config.toml
input = "log_mel"
head_dim = 32
bias = "all"
qk_norm = false
subsampling = 2
Rows from block 7 of a small CTC audio transcriber, named by matrix and row number. Rows with one number within an expert belong to one neuron, the router's apart. Each number is 128 + 24 x the weight over its row's rms, rounded and kept within 0 to 255. All counts start at 0.
Before each expert's rows are labels from the 100 clips, of 14976, where the router gives the expert most weight on average: "top examples" is what is common among them. Only what is clearly more common there than usual is listed. The data: read English sentences (LibriTTS-R).
# router: slot weights (model.blocks.7.mlp.router.weight, 16x256), inputs 0-63
# up: expert up (model.blocks.7.mlp.up, 8x256x256), inputs 0-63
# down: expert down (model.blocks.7.mlp.down, 8x256x256, transposed), outputs 0-63

# expert 3
top examples: voice: male
router.6 [117  97  68 102 163 184 141 126 106  79 153 117 130 114 136 146 135 146 129 118  97  86 100 104 141 157 158 132 148  95 126 115  68 124 160  99  83  84 127 164 145 114  93 110 132 139 115  81 123 104  89 115 137 130 127 150 175 176 102 138 144 135 123 121]
router.7 [103 111  79 102 175 159 135 130 115  80 149 111 131 100 116 158 123 139 124 116  98 100 110  94 153 165 162 127 134  94 118 118  88 120 172  91  85 104 132 148 147 129  89 100 128 123 101 100 115 124  86 108 124 135 139 148 171 165 100 152 156 131 126 110]
up.0 [139 157 137 152  99  87 138 139 142 122 112 153  71 150 127 113 127 129 160 110 168 131 168 162 137 102 108 133 105 146 135 125 148 119 107  78 157 148 146 130 117 111 144 179  93 155 112 125 160 152 135 159 129 106  94 100 122  90 106  95 113 127 119 161]
down.0 [142 107 127 140  91 154  92 123 132 125  87 153  95 146 134  99 112 102 145 148 155 109 113 145 103 129 103 100 141 120 107 110  90 120 122 141 105 169 136 138 114 135 139 169 131 122 134 143 133 133 109 151 154 135 117 139 104 136 119  84 117 120 122 113]
up.1 [173 145 150 127 137 118 143 121 196 140 195 127 120  98 101 123 134  86 101 141 117 120 120 133 138 159 146 184 112 152 160 176 113 131 135 106 153 135 132 129 157 133 133 137 114 125 138 141 142 131 135 161 132  98 151 137 138 135 107 110 133 171 162 118]
down.1 [106 126 140 138 143 102 139  94 118  80 130 167 160 148 126 111 152 108  95 134 155 122 120 138 150 130 109 119 131 120  94  94 145 112 118 120 107 143 145 117 121 166 133 152 133 142 121  72 122 123 131 151 101 167 114 113 103 129 132 128  68 118 109 142]
up.2 [165 116 157 116 126 121 135 160 133 140 168 130 109 140 114  99 128 144 131 119 125 152 117 133 162 121 152 149 107 148 165 173 140  82 128 115 165 123 115 141 163  79 125 165  76 177 138 141 125 130 153 150 130  92 142 123 144 128 128 132 138 169 160  87]
down.2 [121 127 123 127 137  88 183 131  80 129 105 128 153 165 116 136 143 166  65 104 121 118 141 123  96 174  84 161 153 123 112 122 170  97 127 142 149 152 153 139 116 123 106 148 148 126 147 104 114  99 165 154 115 138  91 150 133 120 124 113 120 118 116 177]
up.3 [137 179 125 145 142  95 150 117 167 148 128 126 119 164 124 103 103 101 162 124 164 144 156 146 130  81  47 129 128 137 113 115 149  99  95 115 140 140 167 124 135 127 139 181 162 146 117 144 164 171 108  97 134 116 106  95 102  89 121 121  80 117 147 152]
down.3 [107 141 130 131  95 139 134 113  71 110 124 122 136 142 132 140  83  97 137 128 139 114 171 145 124 125 101 104 117 119 139  77 151 143 144 156  87 148 142 121 132 157 111 121 135 111 119 121 136 116 123  64 184 105  95 129 107 137 103 125  95  68  90 162]
up.4 [134 192 120 160 126 131 154 140 147 154 156 109  77 136 138  83 169 130 140 105 163 143 159 140 122 102  56 124 106 120 120 105 137 112 122 144 129 142 122 110 110 158 143 187 116 124 117 147 151 141 116 141 104 147 113  77  89 103 111  99 112 133 139 162]
down.4 [142 167 183 148  88 119 111 132 134  88 125 101 146 129 128 122 117 108 118  97 128 121 158 120 110 139 146 127 132 117 101 111 117 132 111 138 140 135 167  99 119 128 143 128 136 111 123 108 152 132 144 115 144 158  92 129 121 107 101 101 136 112 117 158]
up.5 [133 178 162 139  93 114 148 132 155 154 113 140 103 127 133 101 121 107 120 103 191 174 156 183  96 121  87 129  87 150 110 141 195 136  95 124 152 165 124 120 140 124 138 148 111 146 112 149 164 137 163 149 154 132  91 117 118  74 106  78  99 153 173 114]
down.5 [140 136 155 142 117 106 110 129 125 119 118 138 131  84 121 109 131 137 138 108 124  82  97 123 140 116 104  98 140 149 156 140 136 169 120 116 129 156  99 139 158 104 128 128  92 115 117  85  95 151 150 135 124 118 146 103 155 123 117 122 159 121 116 105]

# expert 2
top examples: voice: female
router.4 [147 164 145 150  97 143 122 115  95 130 110 115 163 155 134 101 116  96 115  75 116 119 159 104 115 160  59 124 143 107 119 112  99 137 115 171 107 134 126  87 110 145 119 174 131 116 121 130 169 116 125 111 107 170  91 115 113 153 123 115 123 124  87 117]
router.5 [124 156 141 164 112 132  92 142 116 111 124 131 138 138 128 109 109  95 127 111 145 135 167 111 114 145  60 146 112  86 127 130 101 126 100 189 104 128 110  98 126 114 120 165 143 115 133 162 123 105 134 121 122 185  77  91 102 150 132 120 126 135 116 122]
up.0 [117  96 156 160 115 121  86 131 184 149 123 121  94 112 108 113 105 152 144  83 134 168 119 107 128 137  85 119 149 151 162 173 157 121 166 129 103 123 102 120 116 149  92 182  93  80 122 110 136 131  97 102 106 126  99 110 125 146 163  92 113  78  94 126]
down.0 [136  79 143 141 109 143 123 125 172 150 116 141 129 167 136 133 149 138 142 115 126 150  95 146 151 111 128 123 138 112 152 127 112 120 164 127 120 115 116 162 122 105 136 153 170 133 103 150 118 141 142 135 100 178 161 127 120  78 148 104 140 110 125 133]
up.1 [107 133 147 111 111 112 110 106 128 164 128 142 124 153 159 119 135 121 131 143 121 129 163 141 116 130 171 121 136 135 141 133 138 171  85 127 128 123 139  73 130 116 112 153 177 136 137 148 149 149 142 142 120 133 109  89  92 122 101  75 131 105 136 161]
down.1 [154 154 129 125 133 122 122 116 146 105 101 114  91 113 124 121 143 128  98 116 116  97 166 122  96 179 151 120 128  96 167 161 143 121 154 101 135 100  82 140 155 138  75 108  95 133 134 149 120 131 127 108 128 106  98 121 148 118 137 102 160 164 124 111]
up.2 [128 115 125  82 105 121 134 134 188 159 122 152 132  97 134 155 114 163 119 154  77 148  87 169 132 159 167 130  83 128 125 145 113 137 150 143 122 131 126 142 126 115 117  95 146 144 132  86  72 121 148 108 107 155 180 147 164 150 102 178 148 108 152 125]
down.2 [110 136 133 106 147 137 142 156 144 118 153  95 122 107 100 155 149 120 109 150 119 134  96 138 145 137 142 129 114 155 131 152 123 115 174 112 141 115  96 157  74 149 114 156  97 191 148 108 118 136 119 157 132 153 157 180 167 160 171 104 124 110 112 114]
up.3 [134 150  86 175 152 108 129 119 133 107 141 107 142 117 106 148 113  81 128 139 133  86 133  95 143 162  69 107 116 127 115 125 107  99 119 124  91  54 134 105  65 141 100 123 103 111 129 118 153 132  95 125 128 131 130 131 142 138 121 113 163 142 121 125]
down.3 [136  66 145 114 141 134 141 132 149 162 151 117  90 122 136 197 196 172 159 154 101 122  98 139 115 124 125 128 116 147 158 146 140 120 131 131 135 122 126 158 117 118 140 111 124 142 149 146  86 117 169 159 115  95 177 127 164 135 116 142 146 143 165 125]
up.4 [125 201  78 143 141 138 139 144 107 114 135 145 120 150 115  82 118 134 116 110 127  97 158 119  93 118  99  95 149 148  93  87 108 157 114 137 100 119 125 101 146 166 108 168 138 120  86 140 149 132 102 133 127 125  84  80 124 144  92  86 134 162 131 130]
down.4 [144 112 112 134 131 158  82 135  98 133  99 130 103 105  95 115 126 115 142 121  91 147 140 107 127 219 122 158 117 134 114 136 118 108 141 122  91  98 141 149  91 119  91 135 128 109 151 131 121  85 146 130 120 137 135 132 154 173 126 125 128 123 126 114]
up.5 [165 124 133 105 102 141 136 105 128 130 157 130 116  99 168 157 137 130 130 127 108 169  97 115 140 115 121 163 113 136 134 122  97 139 144 128 136 170  99 189 121  79 129 118 115 119 167 124  85 135 168 110 130 125 127 121 148 103 177 165 162 147 137  98]
down.5 [117 126  85 111 139 162 121 151 106 103 146  57 181 101 112 147 137 139 111 163 142 131 101 158 164 113 132 146 107 136 149 179 109 114 113  98 151 137  86 129  77 110 131 135 103 114 147 120 132 127 112 157 118  98 150 145 164 163 108 138 126 150 138 137]

# expert 6
top examples: voice: female
router.12 [122 163 110 125 113 123 159 142 141 120 145 105  91 118  82  94 130  92 137  95 105 144 140 138 129 106  60 172  97 130 115 130 134 133 147 109 136 124 122 154 121 149 133 140 121 139 114 117 144 131 152 132 139  87 108 157 129 116 152 141 151  86 158 164]
router.13 [104 154 116 108 103 109 172 153 145 130 136 122  78 104  90 102 108 103 160 104  80 154 144 154 118 108 117 162  72 101 107 143 144 132 114  87 134 100  98 125 107 143 129 144 108 135 100 122 153 131 131 124 129  88 119 113 174 121 137 135 131 131 154 118]
up.0 [121 133 121 138 145  87 138 160 124 147 167 130  78 156 132 114  95  54 109 116 121 157 156 150 115 125  62 134 127 152 123 135 164  90 110 106 144 143  99 118  97 111 114 167 133 121 139 146 149 111 127 116 136 119 130 136  86  88 180 101 117 132 141 108]
down.0 [130 123 133 159 151  98 114 125 151 108 149 125 154 147 103 131 161 114 135 142 157 156 179 142 127 121 143 154 173 143 116 117 118 122 173  96 137 120 141 102  64 112 114 104 151 160 194 112  91  83  88 124 150 182  98 149 148 105 149 131  97 152 112 142]
up.1 [100 144 105 138 143 104 128 122  78 133 122 162 117 137 149 117 151 109 115 126 146 135 109 137  99 115 126 128 157 145  68 103 112 101 100 132 152 132 121 112 122 170  92 166 145  98 107 124 143 135 108 115 108 132 117 143 126  63  92 128 134  95 139 140]
down.1 [101 159 125 149 129 145 124 142  98 118 171 107 139 140 119  96 141  84  65 110 174 113 155 117 115 129 120  63 166 121  99 124  87 127 128 110 171 155 107 113 123 156 169 146 132 120  80 130 153 128 116 127 105 180 117 141  92 134 118 106 111 125 128 129]
up.2 [154 119 119  94 127  83 157 171 114 132 172  82  98 111 101 131 131 115 126 111 136 115 128 150 148 149 130 177  95 153 126 167 133  92 132 137 105 137  93 113 162  98 121 132  93 143 140 126 104 118 163 162 126  97 132 149 140 100 121 130 146 135 196  95]
down.2 [123 118 108 119 152 121 125 146 126 135 155 127 145 139  79 125 157 158 128 144 140 173  92 131 135 132 175 185 135 129 116 134 150 118 134 126 148 130 143 147 100 125 139 130 125 152 201 133  97 109 113 134  71 145 119 114 159 137 176 154 158 137 127 147]
up.3 [135 119 130 105 143  75 148 164 205 136 165 101  84 127  91  78 147 102 135 133 113 122 142 122 146  88 100 115 103 134 137 155 150 106  97 121 116 140  97 125 135 123 152 116  99 158 120  83 112 138 155 173 124  74 135 147 143 110 138 143 143 162 131  85]
down.3 [114  82 101 132 140 137 149 156 128 105 121 115 165 122 121 169 142 182 120 153 107 138 117 117 127 127 125 191 173 159 108 129  98  79 139 124 102 146 103 146 100 102  97 134 117 151 114 108 125 125 141 149 110 174 120 138 133 144 189 126 144 129 127 112]
up.4 [ 88 103 106 169 104 150 114 111  86 125  63 130 146 105 135 120 115 113 124 105 108 128 117 119 132 124 111  91 129 104  90  95 134 144 128 139 106 129 151 128 106 137 153 128 129  98  92  96 140 118  91 113 110 138 123 137 134 160 100  93 127 107 108 178]
down.4 [123 190 140 113 171 123 126 129  79 175 142 119 126 130 140 157 116 106 150 127 167  96 124 134  97 127 177 162 176 124 148 129 116 111 161 140 166 113 114 152 127 126 151 152 114 133 112 165 136 153 125 136 117 146 150 160 124 164 119 139 136 136 172 142]
up.5 [118 101 126 158 175 140 162 128 153 154 122 123 114 170 132  96  81 146 105  92 184 137 121 125 137 135  88 104 118  82 136 140 128  94 151 137 113 172 127  96 142 120 117 126 150 125 104 130 118  93 113 110 134 131 160 125 137 101  62  87 120 125 131 110]
down.5 [127 127 168 159  84 109 134 140 137 116 101  89 141 108 117 136 107 130 104  99 139  88 144 118 136 152 145 141  70 129 104 103 128  99 123  90 152 144 103 144 115 126 161 131  45 124 121 148 123 164  96 133 128 114 131 117 106 118  81 152 136 151 112 129]

# expert 5
top examples: voice: female
router.10 [147 112 167 111 112 100 126 141 163 180 128 132 118 128  65 135 138 146 104 173 146 153 133 150 105  90 125  99 117 160 144 122 140 130 137 131 179 139 116 112 120  93 168 132 137 120 141 140 134 179 188 104 130 133 147  97  95 127 124 129 150 163 154 116]
router.11 [158 120 139 123 102 109 129 136 139 186 117 142  96 146  84 117 141 176 111 142 138 143 141 140 141 113 131 143 132 152 128 153 165 125 126 134 152 139 112 147 148 115  97 107 124 138 162 120  95 171 162 119 148 121 106 115 121 129 132 132 141 152 181 106]
up.0 [122 151 141 132 122 125 129 125 148  97 123 127 146  87 127 123 148 119  95 159 113 132 141 144 147  85 109 121 128 157 105 111 116  74 120 123 155 133  82  89 137 167 168 126  85 110 108 137 144 119 133 138 124 123 134 163 150 111  99 139  83 107 138 124]
down.0 [153 142 131 131 123  67 144 136 117 140 165 119 122 110 117 121 138 168 175 130 147 172  95  91 124 139 109 124 106 130 164 147 146 135 121 135 141 159 135 137  94  65 152 130  99 113 151 115 106  86 144 108 165 109 130 117 131 121 140 136 160 114 178 154]
up.1 [130 142 141 139 143  84 101 121 106 139 126 164 161 146 161 121 139 121 106 137 163 165 158 148 114  89 156 107 143 157 130 111 141 142 101 132 168 140 105 117 106 135 159 156 146 131 121 176 107 151 113 151 127 111 132 140 140 110 121 143 106 107 115 150]
down.1 [152 116  93 159  92 183 147 142 110  88 126 158 161 106  85 123 148 127  94 124 123 136 135 139 124 110 111 157 143 142 143 110 145 121  97 108 103 152 123 106 100 113 112 103 124 114 156 103 121 185  93 133 141 137 123 162 149 161 154 112 173 123 116 100]
up.2 [113 140  97 126  82 112 118 118 127 122 100 136 147  69 121 142 135 155  98 121 103 129 149 147 105 134 139 141 134 132 150 113 112 112 117 145 194 177 136 143 126 150 133 122  94 113 110 119 106 137 110  94 133 107 126 135  94 146 125 144 123 122  80 142]
down.2 [168 166 132 109 178 125 128 118  91 134 123 107 133 155 120 117 111 163  88 145 138 169 141 120 114 173 145 161 150 109 121 130 103 125 106 158 104 134 145 183  89 158 125 199  93 149 142 142 114 126 113 151 170  86 110 176 159 145 144  94 134 113 125 126]
up.3 [121  96 124 105 113 118 157 102 142 140 113 165 162  95 149 143 112 170 112  81 137 150 108 134 134 146 106 141 139 126  91 145 147 150 117 135 151 112 128  85 134 136  52 116 165 123 100 106 123 155 150 109 174 155 119 153  95 154 120 120 162  98 118 143]
down.3 [115 140  98 123 149 131 128 127 122 128 157 126 114 163 136 124 119 112 133 131 139 156 141 109 123 118 142 119 141 103 118 102 129 165 118 139 126 120 128 147 125 114 146 196 170 169  76 106 113 122 111 106 144 149 164 121 103 175 132 138 165 110 134 192]
up.4 [140 100  86 130 154 137 111 120 132 114 107 138 179 138 134 122 126 112 188 178 133 131  78 152 136 150 160 129 108 147 130 149 100 121 167 133 138 131 137 155 135 103 145 179 136 144  99 124 149  80 142  97  74 152 123 114 157 138 127 132 141  95 112 120]
down.4 [128 135 156 123  83 100 102 142 136 102  77  78 169 118 164  91  89  84 114 139 112 119 150 121 146 124 115 112 146  97 141 132 120 145 117 118 145 116 143 116 132 131  80 123 135 116 155 110 129 147 141 110 131 133 134 139 156 118  97  97 117 183 141 125]
up.5 [ 60 134 145 110 138 120 116 148 144 117 137 105 111 148 174 145 139 118  89 117 142  98 121 129 100 150 169 163 140 125 102 112  82 167 103 115 138 122 139 121 131  99 167 131 114 139 129 168 109 116 100 130 117 112 135 114 128 106 143 123 106 115 128 146]
down.5 [109 116 109 132 158 130 151 119 113 136  96 118 110 160 128  99 103 137 114  98 163  79 166 144 143 107 123 117 123  76 132 132 112 152 129 154 146 103 122 111 124 141  96 153  91 115  97 150 150 123 103 139 108 132 135 143 117 118  97 106 111 175 104 131]

# expert 0
top examples: voice: female
router.0 [143 116 165 124 121  72 151 167 149 216 142 119  96 147 100 132 139  98 155 157 144 196 119 180  99  97 144 118  74 146 131 151 135 112 118 128 166 148 112 150 153 100 155  95 102 142 143 143 121 153 191 129 133 155 118 111 115 148 168 146 135 121 130 113]
router.1 [103 145 150 160 114  90  96 125  95 131 132 104 152 131 111 144 149 117  96 149 119 166 143 142 141 142 104 135 130 113 115 130 132 118 137 181 156 150 109 154 137 152 133 129 150 151 127 169  97 113 140 120 140 157  92 138 142 148 159 140 137 146 109 105]
up.0 [ 88 117 165 128 148 140 121 122  91 129 135  95 110 122 119 132 129 131  94 185 169 102 143 112 135 159 119 117 127  82 131 129 122 120 164 112 124 137 101 144 162  97 120  88 120 157 142 117 133 129 151 109 131 107 131 178 142 162 145 175 117 134 124 127]
down.0 [165 122 136 136 139 108 124 134 117 151 140 149  96 142 133 118  95 127 141 127 170 113 153 150 145 127 114 113 159 125 102 117 124 123 121 150 134 131 147 127 141 148 127 166 131 121 117 102 149 127 145 106 148 172 127 102 128 130  95 135 127  86 176 125]
up.1 [ 70 114  98 129 167 131 122  99  67  90 109 128 147 117 147 160  83 150 110 137 113 135 134 106 118 143 134 124 146  84 137 126 129 144 128 156 127 102 119 140 127 167  91 132 142 142 119 135 130 102 123 108 104 193 107 108 119 141 111 144 135 119 114 126]
down.1 [127 160 105 131 162 127 118 135 124 136 147 187 119 149 137 143  93 118 121 101 125  97 155 107 125 170 132 144 151  76 120 105  81 138 111 111 117 113 136 132 144 131 153 190 124 129 134 138 153 101 110 115 149 140 136 138 143 128  84 134 107 109 150 154]
up.2 [133 145 155 138 104 116 100 137 114 152 144  94 114 122  93 110 145 133 126  99 118 135 125 151 160  96 119 121 122 116 137 175 119 115 111 128 156 154  92 126 154 106 112 118 136 163 172 115  77 186 144 129 165 131 121 146 118 120 137 159 122 131 134 114]
down.2 [132  97  87 102 189 179 150 150 138 136 141 123 147 131 134 136 143 210 118 128 140  79 139  88 124 132 145 124 149 104 124 138  96 141 129 114 101 128 147 133 139 106  62 147 142 124 125 166 158 122  98 105 136 138 175 148 121 138 135 125 145  82 146 121]
up.3 [ 89 137 133 162 138 121 122  83  80 120  82  92 138 129 156 164 109 141 114 121 122 132 181 155 123 145  94  93 148  93 123 110 146 156 118 166 148 131 132 124 117 169 132 117 172 130 123 134 119 161 138 142 134 141  79 145 106 158  72 118 112 105 106 134]
down.3 [165 101 120 120 184 139 105 137 124 121 139 152 133 131 133  96 134 182 164 135 136  82 124  87 145 123 155 154 130  91 141 132 112  96 125 113 126 113 134 138  98 150 146 143 130 146 137 182 120 116 104 138 100 122 152 160 127 139 121 171 144 146 153 148]
up.4 [ 95 136  90 145 131 138 146 135 116  81 126 170 129 110 135 122 111 104  78 124 148 115 189  74 140 137 122 154 131  84  62 129 104  94 140 156 110  94 107 152 145 164 120 166 152  98 127 149 176 118  82 151 171 164 116 144 148 151 114 110 125 131  60 113]
down.4 [125 148 174 136 109 116 124 101  84 132 126 144 112 142 171 115 114  98 112 118 167 129 144 137 136 123 116 106 133  96  97 132 156 148 112 130 137 170 129 117 148 152 127 121 171  96 105 142 118 151 106 114 132 153 125 139  83 131  98 117 102 114 144 105]
up.5 [135 131 180 123  97 109 119 140 146 124 107 136 108 137 167 112 144  95 138 132 137 117 118 145 128 110 126 151 106 142 127 124 123 166 107 158 140 126 147  91 120 143 109 184 147 125 149 148 135 131 134  97 106 133  88 102 113 114 156  90 107 135 129 163]
down.5 [138 137 173 138 111 130 136  83 152 124 135 115 158 140 109 124 152  89 162 130 100 169 137 131 104 143 137 138 126 145 108 134 152 120 126 140 165 161 136 144 132 145 156 143 101 183 134 128 124 163 169 125 128 108 100  96 112 122 120 144 138 160  98 130]

# expert 7
top examples: voice: female
router.14 [144 133 145 147 132  91 172 114 156 171 121  93 104 142 114 119 130 127 132 154 156 130 125 151 105  87 118 106 103 161 149 107 176 133  87 115 147 155 130 147 143 118 169 164 134 108 137 171 117 130 155 118 135 113 125 118  87 103 115 111 111 109 176 151]
router.15 [122 145 146 159 123  77 176 131 139 189 109 126  85 127 137 112 106 122 124 148 135 101 120 132 109  99 146 107  99 170 154  84 166 141 119 122 169 144 135 130 143 166 158 154 136  93 123 144 171 134 164 113 124 127  87  86 125  93 132 130  85 117 155 145]
up.0 [155 131 129  88 104 137 118 135 129  99 135  60 142 152 125 100 112 123 174 157  87 141  97 104 144 117 163 152 109 107 148 136 154 119 113 144 147  79 143 149 134  97 118 122 112 115 144 142 133 119 102 125 116  88 129 129 111 142 162 117 147 133 127 109]
down.0 [103 153 125 142 116 137 140 120 127 147 130 113 171  96 127  69  83  98 150 105 125 155 120 159 117 148  80 105  91 101 136 114 145 158 130 155 128 175 127 127 133 134 142 109 144 119 140  91  88 104 130 102 126 154  88 126 117 128 129  70 127  83 134 117]
up.1 [125 105 183 163 117 134 115 123 136 170 139 143 118 157 152 117 117 139 137 131 127 141 110 130 121 147 137 115 119 179 152 138 169 125  89 131 138 124 116 103 147 140 146 113 135 117 161 141 165 148 150  84 164 123 113 154 139  87 132 126 115 134 149 180]
down.1 [118 148 136 189  97 141 145 143 104 115  65 146 115 123 134  99 121 121 107  89 120 113 158 138 133 153 128 129 165 140 125 113 167 140 122 134 119 102 116 110 151 156 144  96 148 134 133 140 149 158  98 100 144 163  88 121 114 152 130 141  78 148 104 124]
up.2 [112 142 123 136 131 112 178 134 134 197 165 151 101 121 134 122 139 127 112 120 121 162 152 145 144 104 124  93 114 161  95 122 138 144 160 154 172 142 128 124 136 156 117 164 124 130 121 169 158 183 153 128 125 114  88 125 151 175 114  95 116 133 144 142]
down.2 [130 156 133 130 142 104 140 131 148 147 118 160  85 102 123  96 171 137  93 146 132 132 141  82 112 143 126 157 129 106 116 151 122 119 118 136 120 135 142  93 118 148 115 175 145 157 110 135 176 130 148  83  89 113 100 122 107 125  96 134 132  61 140  83]
up.3 [113 142 142 119 124 162 142 170 143 112 120  87 118 102 122 105 158 143 116 114  97 156 119 110 115  88  93 159 134 147 154 149 123  66 137 108 120 137 108 131 170 145 143 108 100 148 157 133 132 131 110 169 115  98 113 165 154 131 140 146 156 163 173  80]
down.3 [ 99 125 171 133 144  62 107 125 101 134 108 134 110 138 127 162 105 163  80 134 115 136 117 146 136 136  93 101  87 105 134 110 138  99 111 136  94 139  98 134 112  94 108 139 154 126 137  90 109  99 121 114 150 144 136 128  84 103 169 131  97 129 114 119]
up.4 [116 144 125 152 121 113 123 130 135 145 153  72 134 115  99  98 139 124 122 166 129 157 143 143 145 138 169 171 115 140 116 178 147 154  84 146 157 141 110 143 146 104 128 105 138 162 150 137  96 156 142 143 138 111 108 145 149 138 130 146 147 130 112  88]
down.4 [130 148 119 104 172  62  96 143  72 152 139 118 123 143 108 109 128 130  99 138 142 131 139 108 104 108 128 125 124 124 118 121 176 120 143 145  93 122 155 104 109 166 142 162 134 117 125 165 158  93 117 137 126 131 143 157 126 191 146  97 148 120 104 168]
up.5 [132 112 151 104 154 127 155 114 158 188  90 130 153 144 115 127 147  49 156 135 170 141 141 117 135  84  99 137  95 139 120 135 137 123 124  97 167 161 131 127 167 133 143 159 119 136 146 164 105 130 125 134 155 108 111 102 115 106 154 118 104 136 140 137]
down.5 [131 160 153 116  72 152 120 123 162 108 151  79 151  87  83 151 153 123 108 176 120 118 106 133 132  81 113 120 138 149 124 147 123 148 129 128 157 104 109 104 122 109 119 107 148 146 128  78 102 146  91 146 115 140 119 137 146 109 143 151 128 182 100 142]

# expert 1
top examples: voice: female
router.2 [159 129 177 121 129  72 173  87 143 186 105 108  60 123 134 126 143 137 138 145 124 129 121 146  96 125 151  84 118 158 134 133 168 120 117 138 155 154 150 103 129 130 152 156 124 119 118 159 136 130 150 108 121 128 123 116 108 116 120  97 106 105 174 121]
router.3 [122 153 154 148  96 102 184 117 141 179 108 117  80 134 128 121 156 154 123 138 140 123 130 127 133 109 133 116  94 153 113  90 175 136 105 131 164 149 160 113 135 141 125 137 153 108 133 189 128 142 142 129 134  93 114 116 115  98 120 122 130 123 167 131]
up.0 [123 154 168 161 112 101 180 140 116 159 103 115 107 121 123 132 123 121 131  94 143 166 161 184 120 129 111 126 114 148 109 109 135 132 111 123 175 164 158 103 145 125 133 123 169 129 140 201 128 164 182 148 129  87  83 111 116  91 158 100 111 106 123 122]
down.0 [ 96 146 128 141 107  72 132 120 111  99 136  98 175 169 120  62 123 184 137  76 129 138 168 113 127 164 124 115  89 130 152 130 181  84 102 106 111 135 120 112 142 139 153 158 101 108  83 127 122 176 163 179 107 109 157 175 152 111  84 154 116 160 130 173]
up.1 [131 142 117 179 152 111 102 130 127 138 129 127 146 164 109 150 126  85 143  97 106  96 140 117  96  83 110 137 111 111 130 105 153 126 127 150 125 156 110 134 135 108 122 171 139 127 117 155 177 109 154 154 152 112 146 161 154  93 110 118 103 121 145 149]
down.1 [157 112 138 144 105 122 186 118 142 117 150  90 115 145 122 154 146 119 145 118 120 117 162 147 140 131 114 107 126 133 129 135 107 113 129  72 146  97 102 124 134 133 162  84  90 128 144  98 143 161 124 103 128  79 113 113 147  91 125 158  91 137 133 129]
up.2 [111 131  92 166 129  76  91 113  90 108 126 106 152  77 141 116 146 146 102  80 112 117 137 122 154 111 115 136 109 146 129 113 150 114 135 123 115 113 131 103 119 158 148 132 145 129 135  98 175 123 115 172 177 145 121 133 153  93  97 146  98 172 140 149]
down.2 [127  95 147 146 110 127 145 152 145 137 150 121 145 116 114 132 115 127 148 135  98 146 118 160 148 118 134 122 105 153 119 127 137 126 119 127 122 108 109 173 118  91 123 120  65 145 161 144 120 116 150 155 104 109 111 174 141 148 127 147 179  98 149 107]
up.3 [140 163 150 147  91 103 121 152 142 136 100 106 129 167 126 103 126 107 166 154 127 128 127 156 100 116 113 129  95 158 110 131 126 153  76 139 179 115 138 112 133 112 152 200 108 123 120 123 136 146 131 127 139  92 131 122  94  99 127  79 121 131 113 120]
down.3 [ 63 153 117 142 101 165 152 122 117 125 145 135 125 139 154 120 156  87 128 162  97 129 102 140 127 111 132 119 183  96 126  96 120 102 130 110 121 133 107 144 139 114 122 100 136  99 143 129 114 158 110 121 130 147 100 138 133 161 120 105 120 146 123  94]
up.4 [130 120 110 178  93 152 129 133 116 132 167 118 146 133 113 131 151  86 146 141 107 146 132 150 143 136 105 139 130 103 121 159 104 109 149  96 116 102  92 129 115 123  91 128 111 117 106 117 131 141  96 131 124  94  94 151 101 160  82 126 131 148 182 133]
down.4 [132 134 170 163 144  99 158 110 113 129 133 120 144 138 107 176 134 105 146 154 134 156 105 152 119 132 137 122 141 136 128 113 131 132 152 159 152 124 103 137 161  84 151 154 136 123 138 134 120 151 134  99 110 159 140 119 145 137 133 110 132 150 107 142]
up.5 [145 111 183 113 111 149 135 135 131 124 125 140  89 125 159  87 117 140 135 140 142 158 132 147 103 103 146 133  98 148 147 107 157 156 111 127 107 128 129 123 147 126 153 124 157 125 123 141 136 170 187 119 111 113 107 102 136  95 132  86  95 135 134 170]
down.5 [140 149 125 109  88 126 144 137 123 147 116 103 148 172  98 143 116 109 138 132 128 165 120 162 125 173 103 157  89 103 115 114 112 135 143 108 123 141 147  89 164 165 117 112 123  99 131  94 111 126 132  93 144 157  98 144 132 164  98 102  76 134 119 106]